config = dict(
    model='contrastive audio-text model',
    dataset='synthesized solo parts of chorales (CocoChorales)',
    train_examples=39062,
    n_mels=64,
    hop_length=320,
    input='log_mel',
    spec_augment=False,
    win_length=400,
    tokenizer='word',
    vocab_size=56,
    loss='softmax',
    embed_dim=128,
    encoder_arch='vgg',
    encoder_norm='batchnorm',
    encoder_activation='silu',
    encoder_depths=[2, 4, 4],
    encoder_kernel_size=3,
    encoder_stem='single',
    encoder_widths=[80, 128, 240],
    encoder_downsampling='max',
    text_encoder_causal=True,
    text_encoder_width=320,
    text_encoder_layers=6,
    text_encoder_norm='layernorm',
    text_encoder_norm_position='pre',
    text_encoder_activation='quick_gelu',
    text_encoder_mlp_ratio=4,
    text_encoder_head_dim=16,
    text_encoder_fused_qkv=True,
    text_encoder_bias='all',
    text_encoder_qk_norm=True,
    text_encoder_parallel_block=False,
    text_encoder_inner_norm=False,
    text_encoder_positions='learned',
    init='trunc_normal_002',
    residual_init='scaled_by_depth',
    optimizer='soap',
    beta2=0.99,
    lr=0.0014,
    beta1=0.95,
    shampoo_beta=0.99,
    eps=1e-08,
    precondition_frequency=20,
    max_precond_dim=512,
    one_sided=False,
    adamw_lr_other_params=0.0025,
    steps=11400,
    batch_size=512,
    epochs=149.4,
    lr_schedule='cosine',
    final_lr_fraction=0.01,
    warmup_steps=2280,
    weight_decay=0.09,
    adamw_weight_decay_other_params=0.05,
)
Rows from block 6 of the audio encoder of a small contrastive audio-text model, named by matrix and row number. Each number is 50 + 15 x the weight over its row's rms, rounded and kept within 0 to 99. All counts start at 0.
After each channel's rows are labels from the 100 clips, of 14848, where the channel reaches its highest value: "responds to" is what is common among them. Only what is clearly more common there than usual is listed. The data: synthesized solo parts of chorales (CocoChorales).
# conv: 3x3 conv (encoder.blocks.6.conv.weight, 240x128x3x3, each kernel summed), inputs 0-63

conv.160:60 65 32 27 62 46 47 15 52 49 68 51 51 40 49 69 27 51 60 42 40 33 66 56 81 32 56 34 53 36 12 44 60 52 59 61 40 77 73 29 50 23 50 28 38 75 52 38 54 44 58 38 50 67 45 54 46 64 48 63 49 49 51 58
responds to: note A#3; note G#3; note B3; note F#3

conv.64:39 54 57 41 38 58 55 28 50 49 50 58 53 72 72 55 12 64 58 38 63 34 47 90 69 28 39 37 41 43 69 28 67 50 47 54 55 28 57 68 55 61 59 46 63 76 69 31 59 55 45 88 54 21 40 53 34 52 58 28 62 63 55 42
responds to: note D4; note A4; note E4; note B4

conv.153:17 52 62 50 26 73 61 84 53 67 61 37 58 31 75 48 75 48 55 34 52 28 43 30 52 48 51 58 37 48 36 38 74 29 45 73 69 52 45 45 28 48 41 55 63 38 42 50 21 38 49 43 23 40 65 61 44 43 31 38 33 59 51 54
responds to: note C#5; note D#5; note E5; flute

conv.50:56 59 66 57 48 30 70 33 45 64 62 62 67 30 53 53 50 58 51 42 76 61 39 25 72 46 88 73 06 67 29 48 54 50 63 37 46 34 66 39 25 55 65 48 81 58 39 21 62 67 39 39 63 60 19 70 53 42 44 67 61 67 45 52
responds to: note C#5; note B4; violin; note C5

conv.105:11 58 47 25 57 71 38 27 41 52 41 67 82 53 76 57 56 59 40 36 36 46 67 37 57 35 36 53 57 29 52 69 33 21 57 37 22 26 59 45 44 46 43 46 42 37 42 68 40 28 67 68 50 51 07 54 65 52 74 60 72 51 42 74
responds to: note D#5; note F5; trumpet; note C#5

conv.173:68 25 49 49 51 53 53 38 42 31 62 23 51 43 49 23 38 52 43 74 50 31 32 55 42 34 50 30 49 37 20 52 50 72 58 64 47 99 26 49 46 40 63 48 30 60 44 36 74 55 55 17 99 66 40 55 63 36 39 43 42 82 76 29
responds to: note F#4; note F#3; note G#4; note G#3

conv.127:59 21 39 46 45 47 61 32 53 74 22 25 59 36 63 26 51 50 68 43 43 57 55 39 26 59 50 64 40 54 52 55 52 61 60 41 62 38 44 60 20 36 65 68 40 38 72 62 61 27 57 42 46 74 63 73 59 48 54 35 37 50 61 61
responds to: note A4; note C#5; note B4; note A#4

conv.59:53 40 65 33 41 32 17 48 65 43 55 48 45 46 69 32 51 42 22 43 46 49 59 67 38 80 58 43 45 53 53 36 49 58 30 35 53 31 45 34 72 44 39 50 29 50 32 51 41 44 63 63 53 23 64 24 31 48 32 75 71 52 35 77
responds to: note F4; note D#4; clarinet; note G4

conv.203:37 70 72 35 51 23 47 50 28 33 40 57 41 59 50 79 30 53 64 42 46 38 51 50 45 43 55 51 39 57 61 42 34 27 50 49 68 45 56 20 35 60 71 49 30 43 45 56 33 60 43 47 38 56 45 44 52 38 01 41 35 27 51 73
responds to: note D#4; viola

conv.126:43 48 36 39 52 47 49 54 33 43 22 38 52 50 63 81 40 40 51 39 58 20 68 47 51 44 50 37 43 71 33 13 44 57 35 40 36 56 38 52 40 23 52 28 35 27 42 30 49 32 51 63 59 00 75 30 42 47 51 60 65 71 49 61
responds to: note D5; note B2; trumpet; note F#3

conv.155:49 33 61 59 28 42 24 60 61 56 40 47 31 55 47 54 19 45 34 36 62 52 22 53 55 17 63 45 43 52 27 45 54 31 53 73 51 64 69 62 54 57 14 51 43 44 24 53 53 46 43 45 48 39 42 61 52 86 48 43 63 30 16 69
responds to: note F4; note G4

conv.31:54 56 43 55 31 46 79 30 54 66 41 36 36 26 48 36 47 56 47 69 18 62 81 38 38 29 66 58 79 48 52 49 58 61 59 43 13 54 64 51 38 31 00 52 43 35 62 55 51 39 59 51 46 49 67 40 45 23 37 75 52 38 44 63
responds to: note A#3; note F3; note B3; note F#3

conv.239:44 39 45 36 29 51 38 36 53 39 36 25 70 46 19 50 33 28 48 41 18 38 31 24 53 62 77 45 58 36 32 71 46 59 67 43 62 41 36 55 44 42 28 52 62 66 12 64 63 35 35 37 48 39 44 36 49 19 54 44 38 42 34 62
responds to: note E4; note F4; note D4; trombone

conv.96:33 43 55 59 47 37 69 46 61 59 39 54 11 38 28 78 36 52 48 28 21 55 44 63 43 48 81 60 77 50 55 63 57 48 47 56 59 40 38 79 38 47 37 72 57 49 74 53 38 81 40 49 40 43 33 00 51 66 44 55 57 34 41 63
responds to: note D5; saxophone; horn; note C5

conv.18:54 35 33 47 49 45 18 63 50 38 50 42 17 43 39 45 51 32 57 72 61 58 56 44 58 68 53 43 40 49 53 83 56 53 51 77 48 41 49 40 53 18 54 11 29 49 19 37 58 71 67 58 52 66 53 38 27 29 33 84 44 55 41 49
responds to: note F4; note D#4; note F3; note F5

conv.122:55 31 49 57 41 44 67 63 31 56 56 60 61 36 50 31 48 56 60 36 60 39 21 49 59 26 49 68 40 26 48 15 32 33 52 50 46 36 47 49 75 44 43 58 37 71 57 45 27 24 43 98 64 19 75 44 53 52 24 48 19 14 50 24
responds to: note B4; note B3; horn

conv.216:56 59 35 50 41 71 48 96 48 42 40 53 61 29 55 81 38 22 45 70 45 52 54 53 29 39 66 47 38 47 45 52 45 34 13 56 60 46 58 59 26 44 52 49 23 31 54 60 33 45 63 17 54 53 50 47 49 68 56 46 38 57 23 47
responds to: note D5; note B2

conv.22:27 58 45 50 28 71 41 68 37 38 33 45 63 62 61 33 56 46 61 41 56 33 48 19 65 48 27 20 42 35 88 34 45 39 51 77 48 32 55 51 39 28 54 41 35 35 19 42 51 57 65 77 69 41 49 65 36 47 49 40 44 57 53 75
responds to: note G5; note A3; trumpet; note F5

conv.164:52 64 43 48 57 46 55 35 26 36 74 67 41 47 44 31 38 77 27 69 33 39 92 74 32 54 66 52 23 34 28 67 52 31 24 47 41 46 44 63 52 61 62 49 58 47 51 54 34 45 39 19 31 32 40 29 36 63 60 62 32 22 67 72
responds to: note G#3; note A#3; cello

conv.144:44 54 62 54 38 55 25 38 47 42 45 64 41 58 54 56 45 50 38 40 50 53 49 20 51 62 81 59 54 32 58 38 47 29 67 36 44 59 55 31 63 26 66 28 32 47 39 33 34 24 45 59 52 64 68 41 39 53 49 39 57 42 47 66
responds to: note B3; note A#3; note G#3; note A#4

conv.158:38 31 40 91 80 75 46 69 51 16 31 55 42 47 69 32 35 60 23 42 52 48 29 38 55 51 41 31 39 61 49 48 36 60 37 78 40 46 55 35 58 79 39 48 49 61 39 49 45 62 43 54 58 33 41 56 67 32 72 52 70 26 69 37
responds to: note B3; note G5; note C#4

conv.214:65 54 51 19 67 41 39 34 21 59 24 52 44 57 35 81 63 41 57 43 55 71 38 45 63 26 69 59 55 47 31 57 29 35 53 66 39 69 56 34 17 40 44 49 26 56 31 50 47 45 63 45 63 29 46 43 41 67 35 64 53 43 21 58
responds to: note C#5; note B4; note D5; note D#5

conv.46:58 36 29 73 47 39 35 28 55 39 72 68 37 71 53 33 52 56 81 17 89 44 62 30 27 44 52 47 66 27 68 32 41 38 50 22 59 40 20 48 36 39 77 62 41 19 40 60 62 52 65 39 47 39 70 40 35 57 38 75 60 30 41 63
responds to: note A4; note B4

conv.40:46 57 55 30 60 49 41 43 43 46 64 55 58 45 65 47 52 65 43 52 51 57 70 52 66 23 83 56 33 57 30 64 73 48 65 33 44 43 38 34 40 42 79 33 53 32 45 52 43 13 66 49 72 48 65 54 66 75 25 57 34 64 51 45
responds to: note C#5; flute; note D#5

conv.233:21 52 47 63 59 38 70 39 50 40 32 48 30 72 58 53 76 50 68 29 52 46 49 99 80 58 51 49 28 55 66 28 37 52 28 48 54 38 59 50 55 62 64 57 65 63 49 54 33 39 29 58 52 00 37 16 54 21 56 44 57 45 66 58
responds to: note D#5; note C#5; note F5; instrument: violin

conv.114:59 45 37 73 50 57 51 62 23 27 41 51 61 47 85 85 72 39 54 54 48 62 49 49 82 57 57 48 63 45 45 37 41 67 27 29 56 55 61 15 41 33 98 58 47 47 43 51 44 17 55 44 53 65 45 15 45 37 61 58 64 32 25 41
responds to: viola; note G#4

conv.166:56 67 70 63 59 73 47 54 64 45 31 35 41 31 56 23 41 46 51 39 48 59 45 41 41 49 45 53 65 45 26 38 61 66 28 89 50 50 55 76 60 66 46 57 52 51 70 46 49 58 42 51 57 59 72 57 44 59 41 45 59 28 36 34
responds to: note G5; note A5; flute; note F5

conv.223:54 43 41 64 30 66 68 68 72 47 36 50 54 56 46 63 35 42 45 58 58 38 59 51 46 37 35 83 56 41 73 70 32 45 29 54 72 50 75 58 37 50 38 54 25 41 69 74 24 44 46 71 44 38 44 63 56 52 87 77 37 31 75 45
responds to: note B3; note C#4; note A3; instrument: bassoon

conv.6:42 42 63 65 67 51 58 82 44 50 31 60 14 41 50 30 47 44 64 40 59 62 51 45 70 52 55 45 26 72 61 51 54 60 43 47 45 39 54 53 46 51 85 53 55 57 64 29 39 29 53 53 52 54 24 59 51 32 51 66 57 62 59 41
responds to: viola; violin; note E4; note A4

conv.32:55 46 40 72 75 55 23 34 53 47 49 40 61 18 61 73 43 54 26 53 69 64 18 25 91 66 60 42 54 26 46 64 40 62 24 80 52 31 67 43 72 62 44 58 65 35 47 52 31 49 58 44 37 53 79 50 42 44 49 56 41 36 40 48
responds to: note E4; note C5; note C#5; note C4

conv.53:54 42 66 49 27 52 19 40 46 48 19 64 39 35 48 50 58 60 63 79 60 59 35 23 44 48 11 36 54 58 66 15 44 50 61 29 39 28 25 22 39 33 53 61 57 35 59 61 23 61 50 48 53 65 42 54 61 43 27 60 62 35 55 57
responds to: note D#4; note D#3; note C#4; note F4

conv.215:58 69 62 66 31 43 36 69 48 25 65 10 41 41 61 65 48 67 43 65 35 68 46 57 71 66 60 57 61 66 62 54 40 66 53 73 56 47 61 52 34 40 57 37 34 74 41 51 56 76 75 65 82 43 31 28 26 51 63 62 54 64 29 55
responds to: note E4; note D4; note E3; note F4

conv.77:44 70 43 68 44 60 46 59 67 58 44 37 45 59 40 19 33 41 67 57 75 53 56 31 43 52 36 50 83 81 43 77 50 22 46 62 51 47 37 63 58 51 61 32 43 66 36 81 41 47 21 47 51 58 27 48 99 60 66 67 63 44 48 31
responds to: note E4; note D#4; note A#4

conv.66:66 48 31 45 46 63 66 76 54 48 52 64 57 58 63 62 43 31 09 47 53 24 63 28 59 37 41 54 59 66 47 37 47 50 77 52 67 33 59 43 25 46 60 33 34 18 51 35 71 49 63 67 42 49 60 55 40 47 86 61 60 70 48 49
responds to: note D5; note E3; note E5; note F#3

conv.51:50 60 40 77 26 45 47 39 45 71 42 44 45 45 29 49 46 53 99 24 43 39 15 79 60 42 72 57 36 50 21 46 33 55 51 56 47 48 47 37 41 46 44 29 79 51 44 62 45 58 43 55 45 27 62 46 69 28 61 51 55 49 50 56
responds to: note C#5; note D#5; note B4; note C5

conv.136:65 50 55 39 72 43 47 53 43 50 52 60 67 47 43 81 56 36 41 44 58 31 34 34 43 31 41 59 48 60 06 45 56 76 40 32 52 37 49 48 45 93 33 33 63 96 51 34 50 71 65 19 41 44 57 29 60 71 58 67 44 30 37 40
responds to: note G3; note C4; note D4; note A3

conv.176:42 59 62 43 46 46 20 60 78 45 30 48 17 68 06 54 65 71 53 20 49 78 45 54 50 47 65 32 62 55 49 42 55 53 52 68 65 27 66 63 62 52 27 44 52 37 40 27 37 62 51 57 60 47 47 22 45 31 69 48 57 60 24 42
responds to: note F4; trombone

conv.82:52 50 57 43 47 32 36 60 45 67 62 41 62 60 51 47 49 41 51 64 43 48 53 51 61 40 62 57 50 43 70 61 57 30 66 54 33 36 36 41 53 54 76 31 47 69 51 48 12 38 54 56 31 46 75 55 59 53 18 51 45 63 75 35
responds to: note D3; tuba; note F#4

conv.17:27 74 37 32 49 63 63 70 68 68 43 34 62 65 68 47 34 54 50 64 47 50 64 36 48 63 02 34 58 44 72 58 49 41 57 82 58 64 41 57 38 43 59 46 44 43 52 61 77 57 41 66 57 16 60 62 62 44 70 69 58 51 78 42
responds to: note G5; note F5; trumpet; note F#5

conv.235:80 49 61 38 54 53 75 52 75 58 33 57 58 54 41 42 53 53 17 39 67 21 51 49 40 61 33 28 57 59 30 59 75 52 65 40 74 72 39 45 56 68 46 16 48 58 20 30 52 77 36 34 35 61 60 43 42 36 70 74 58 64 47 56
responds to: note A4; note B4; note G4; note A3

conv.36:35 26 49 45 37 73 50 52 46 33 31 60 44 48 26 53 58 26 20 31 37 39 52 62 62 37 68 64 41 30 34 44 46 52 25 66 57 52 61 41 58 47 38 76 33 42 53 57 49 50 69 43 54 52 45 51 38 36 26 49 43 21 20 61
responds to: note G5; violin; note D#4; note B3

conv.30:32 33 64 41 52 48 67 76 45 71 85 49 55 65 61 59 55 53 38 65 68 56 48 48 36 55 23 83 46 61 42 53 53 22 34 43 36 33 47 77 44 35 34 57 40 31 38 63 45 56 68 43 36 23 55 69 37 80 31 35 32 30 57 72
responds to: note C#5; note G#5; horn; note A#5

conv.42:43 32 49 35 56 33 68 54 33 35 51 60 30 99 58 54 65 80 31 57 00 55 62 81 67 72 84 40 47 42 55 49 62 45 51 65 37 49 73 72 46 41 46 48 46 44 68 35 52 36 55 49 42 33 37 27 36 49 38 64 55 43 23 73
responds to: clarinet; note F5; note D#5; note G5

conv.26:91 65 31 80 41 40 40 45 49 40 36 47 34 72 46 33 34 36 49 32 69 37 35 12 50 32 76 34 60 35 27 31 72 65 79 50 47 62 44 43 35 42 54 45 48 74 38 46 59 49 22 79 38 49 74 53 64 09 40 51 61 57 54 34
responds to: note A4; note B4; note G4; note E4

conv.10:41 53 43 56 67 47 49 74 32 66 49 51 47 48 52 68 59 36 48 60 58 64 61 60 54 47 39 66 63 53 25 70 26 25 15 37 34 42 28 86 28 47 56 69 48 33 60 55 27 06 68 21 42 54 65 77 58 89 32 40 41 21 50 40
responds to: note A#3; note G#3; cello; note A#5

conv.154:59 53 62 71 61 49 47 64 33 59 60 54 76 68 65 52 51 67 74 34 53 60 48 34 50 31 26 64 38 67 41 61 34 45 52 43 70 55 71 36 35 38 75 54 56 69 29 79 45 00 66 52 49 57 57 31 43 29 59 45 38 27 57 46
responds to: viola; note C#4

conv.74:52 53 51 58 50 56 44 54 29 55 61 51 39 35 18 52 40 38 41 30 38 54 47 60 63 59 48 34 41 55 36 45 75 60 43 56 62 69 64 35 30 34 45 23 66 45 64 17 63 61 42 29 50 48 68 23 36 73 43 65 45 63 43 33
responds to: note B4; note B3; note C#5; horn

conv.208:41 58 59 66 52 34 32 49 44 48 49 45 76 21 62 64 14 73 25 50 62 55 62 50 37 70 68 43 59 69 49 30 54 53 50 31 75 13 72 39 44 51 33 70 15 48 45 43 64 70 94 54 42 41 52 42 60 74 63 51 48 51 49 41
responds to: note F4; note F3; note D4; note G4

conv.108:51 38 45 36 49 53 67 43 65 40 61 48 58 45 56 47 44 35 45 74 64 52 38 44 73 47 23 48 63 61 76 44 59 53 38 54 72 35 86 51 29 60 50 59 46 66 37 44 43 50 62 54 56 39 58 70 54 27 69 80 47 69 65 56
responds to: note C#5; note B3

conv.180:53 21 36 66 92 49 28 52 27 26 46 40 45 58 50 67 40 59 20 60 40 32 25 25 71 60 63 47 47 37 46 40 54 58 21 62 13 47 67 45 59 36 58 49 46 56 64 32 28 47 70 61 41 42 45 20 45 55 66 46 83 24 51 39
responds to: note G3; note A3; tuba; note A#3

conv.232:32 62 51 49 40 58 48 05 54 18 48 54 51 38 40 57 28 62 77 41 60 67 55 42 41 44 41 37 63 45 54 68 52 53 76 70 60 64 43 63 32 17 81 67 46 56 61 39 54 47 37 45 52 51 56 55 80 39 61 65 55 64 28 31
responds to: note B4; note A4; horn

conv.25:42 59 38 66 41 52 39 44 57 41 35 36 59 57 46 54 48 35 23 46 65 53 46 49 65 73 37 22 61 41 32 44 60 51 44 47 55 60 52 69 36 34 45 13 21 41 88 41 33 59 44 53 50 33 84 61 36 54 35 82 36 42 75 46
responds to: note A#3; cello; note G#3; note B3

conv.67:40 53 21 34 47 79 28 31 50 48 57 66 41 60 52 49 41 50 44 22 65 74 39 26 25 40 70 60 89 50 65 27 31 58 51 49 62 63 45 61 29 63 47 56 38 57 53 55 47 63 52 36 42 74 46 66 80 71 36 39 29 33 43 58
responds to: note G5; note F5; instrument: violin; flute

conv.217:41 50 33 64 53 42 43 66 53 48 64 67 41 60 67 50 45 36 62 40 54 58 43 48 51 52 17 26 33 63 96 47 41 50 46 59 29 46 53 59 54 86 59 48 43 67 28 73 44 71 30 74 49 36 31 81 68 42 52 67 80 25 50 56
responds to: note G5; note F5; note A5; trumpet

conv.222:65 67 36 35 31 46 32 39 33 36 53 56 48 39 72 52 49 85 47 32 56 42 47 28 69 23 38 46 25 42 45 65 54 71 33 41 51 22 44 39 50 67 16 40 72 72 28 23 26 25 54 40 40 37 49 24 72 55 48 50 57 36 44 92
responds to: note E4; note F4; note D4; trombone

conv.152:49 62 55 56 52 30 40 51 38 43 54 50 49 61 45 53 46 28 47 39 53 49 49 29 53 24 40 54 63 19 52 60 27 56 31 73 32 24 73 37 55 49 46 54 35 65 99 31 51 71 78 41 50 76 52 58 51 39 66 54 30 40 59 75
responds to: note B4; note C5

conv.209:61 34 68 38 55 58 39 45 33 21 57 42 68 54 47 34 32 57 25 71 82 59 39 61 64 48 52 58 53 57 34 61 46 50 35 41 42 52 37 43 53 67 39 26 63 62 51 21 51 71 50 55 50 58 55 35 33 32 52 66 56 56 62 41
responds to: note G3; note C4; note F3; note A#3

conv.83:64 52 40 57 75 52 65 34 23 16 54 33 66 14 79 20 48 25 78 32 66 45 63 48 46 60 69 50 57 64 47 33 40 58 51 41 49 48 74 56 45 49 54 33 47 67 58 52 56 42 36 38 52 41 42 51 30 67 49 56 31 46 56 37
responds to: viola; note C#4; note D#4; note F#4

conv.100:50 56 51 40 51 62 60 39 38 36 62 29 53 43 21 34 48 37 40 53 72 08 56 44 23 25 72 48 53 48 46 65 68 51 59 64 29 41 50 61 23 59 33 55 44 50 40 53 61 62 22 02 53 66 55 09 51 45 59 50 39 60 75 57
responds to: note G#3; note A#3; note F#3; note G#4

conv.103:46 57 76 36 51 56 69 42 42 51 40 18 55 37 53 40 27 43 45 25 69 29 44 57 65 68 43 89 57 26 43 39 64 44 52 61 22 35 56 44 72 53 57 72 59 55 70 38 39 56 83 47 52 54 48 80 59 46 22 48 47 29 55 94
responds to: note D3; note A3; note G3; tuba

conv.174:67 52 60 66 64 61 54 34 62 63 27 40 50 32 37 50 59 45 55 29 67 36 36 41 35 74 48 45 63 40 31 34 65 37 80 56 44 63 59 80 37 80 66 64 45 46 64 52 47 51 42 26 06 67 66 57 66 41 71 67 45 68 55 43
responds to: note D3; note C#4; note D#4; note G3

conv.238:49 51 50 42 44 52 56 49 70 64 51 33 33 62 70 21 59 49 55 33 33 50 13 39 42 56 68 60 38 36 61 49 42 63 51 55 75 31 68 42 43 38 27 41 49 46 60 47 45 53 27 58 41 47 54 22 38 34 63 37 57 31 54 41
responds to: note B3; tuba

conv.5:42 53 51 61 51 38 72 50 27 62 50 66 31 41 27 50 73 44 62 73 31 60 47 55 65 38 51 30 78 38 40 58 54 28 42 42 41 45 60 58 46 36 11 62 68 47 47 84 26 38 73 40 47 42 24 26 35 47 34 63 58 32 59 30
responds to: note F#4; trombone; note G#4

conv.104:51 41 55 33 46 76 52 51 42 37 53 89 38 46 40 47 83 54 45 56 45 53 45 60 77 45 49 44 39 72 75 78 72 41 18 50 61 44 38 58 56 69 37 76 65 67 41 40 39 45 38 63 78 46 19 31 60 65 57 47 54 53 51 55
responds to: note B4; note C#5; flute; horn

conv.142:34 20 45 73 44 72 22 50 55 42 54 28 60 74 46 33 63 53 33 34 66 48 46 16 59 38 47 44 82 25 46 38 61 47 55 75 25 23 37 41 39 47 43 29 41 57 43 61 49 52 56 45 46 45 23 33 58 47 30 60 52 36 76 31
responds to: note G3; tuba; note A3

conv.225:64 47 34 85 62 61 66 58 38 42 54 55 51 42 37 35 46 58 64 44 52 15 56 77 50 49 39 41 29 48 54 59 60 42 55 48 71 50 63 34 53 41 99 62 45 56 44 68 60 29 53 50 56 60 27 33 25 62 45 38 49 36 36 38
responds to: viola

conv.169:65 24 75 23 50 55 52 26 53 20 46 70 58 46 57 50 50 45 35 37 36 48 41 60 33 79 72 60 25 38 44 33 68 59 47 41 50 23 39 43 38 38 50 37 41 74 38 29 47 75 42 55 64 31 55 35 52 49 25 62 35 50 60 25
responds to: note A#3; note C5; note F5; note A#4

conv.37:40 51 49 48 33 28 60 27 24 57 73 54 27 54 68 35 71 74 26 47 55 46 73 71 54 55 55 83 44 61 37 71 70 32 23 42 37 36 90 75 36 67 55 51 41 34 48 37 38 45 64 16 21 54 23 46 59 61 42 41 70 58 34 74
responds to: note D#5; note G#5; trumpet

conv.19:54 67 56 33 41 54 53 19 45 65 53 62 38 55 10 54 58 56 64 33 25 74 67 47 24 58 84 50 61 64 39 58 28 30 63 47 37 75 40 50 61 30 58 27 47 68 38 40 70 26 65 33 61 10 53 41 45 70 44 22 44 49 27 45
responds to: note E4; note B4; note D4; note A4

conv.132:48 56 42 75 58 66 44 43 46 55 63 41 54 50 56 00 55 52 77 47 31 49 65 18 41 51 27 61 57 43 48 49 53 32 40 32 32 50 42 36 34 56 76 68 54 31 57 55 44 38 29 49 56 41 55 45 30 36 59 49 60 35 55 57
responds to: note B3; note G#3; note A3; note C4

conv.185:49 29 59 61 53 43 41 36 52 24 57 38 64 74 68 48 38 49 18 58 85 54 23 28 38 58 38 35 46 42 33 40 81 45 28 44 74 38 47 44 39 55 27 61 54 50 46 52 30 54 66 34 59 47 22 81 71 82 51 46 58 57 91 56
responds to: note B3; note E3; note F#3; tuba

conv.128:21 80 50 62 45 40 84 49 52 58 53 65 48 42 55 47 55 24 41 31 37 38 61 25 57 61 25 29 89 22 46 36 70 66 32 60 41 62 56 64 38 58 41 50 37 51 65 56 46 78 29 46 28 48 71 60 64 54 41 55 33 47 83 42
responds to: note A#3; note C4; note A3; note G#3

conv.178:50 48 39 67 28 58 54 30 18 48 73 44 25 46 74 26 61 48 38 43 36 55 39 64 75 86 69 52 53 62 32 47 73 78 44 52 66 45 39 99 56 40 39 55 72 45 59 37 51 47 52 42 50 50 53 94 59 60 61 44 73 34 32 38
responds to: clarinet

conv.29:40 50 60 53 50 57 71 51 55 50 41 43 37 47 00 23 46 50 35 45 36 46 44 31 60 34 90 53 50 38 46 42 68 53 59 46 60 54 57 27 61 54 39 55 35 54 41 58 54 13 48 29 50 74 41 37 65 51 45 24 55 45 37 57
responds to: note G#4; clarinet; violin

conv.148:65 58 58 38 38 75 59 54 53 72 43 62 66 34 53 62 19 39 27 57 66 29 34 18 50 48 37 51 79 57 44 42 67 46 41 46 38 44 47 65 55 72 62 39 48 42 54 64 27 71 65 10 35 78 55 52 23 45 26 78 42 50 52 35
responds to: note D#4; note D5; note E5

conv.38:47 56 53 49 47 56 42 20 66 48 50 71 38 63 20 46 29 41 65 29 51 73 62 28 76 65 63 38 41 43 38 59 28 57 60 86 61 46 50 59 59 42 27 34 17 68 48 54 39 59 62 24 44 40 33 54 61 44 48 70 35 42 56 35
responds to: note B4; note C5; horn; note A#4

conv.97:56 75 82 42 50 55 54 42 34 64 42 61 57 51 42 87 31 45 34 73 44 54 48 54 35 67 28 39 32 49 49 47 60 57 46 55 70 65 45 48 45 63 53 69 65 62 38 66 69 47 74 47 32 49 63 57 54 53 76 79 46 54 44 46
responds to: note D4; note C4; note C#4; note B3

conv.117:73 60 58 55 85 55 38 52 48 54 57 60 51 44 59 43 66 56 60 67 44 25 50 41 69 64 40 47 51 38 60 49 49 42 52 60 54 65 58 45 66 51 27 49 64 60 73 44 61 56 67 53 64 67 66 27 32 54 07 82 64 79 41 66
responds to: note B3; bassoon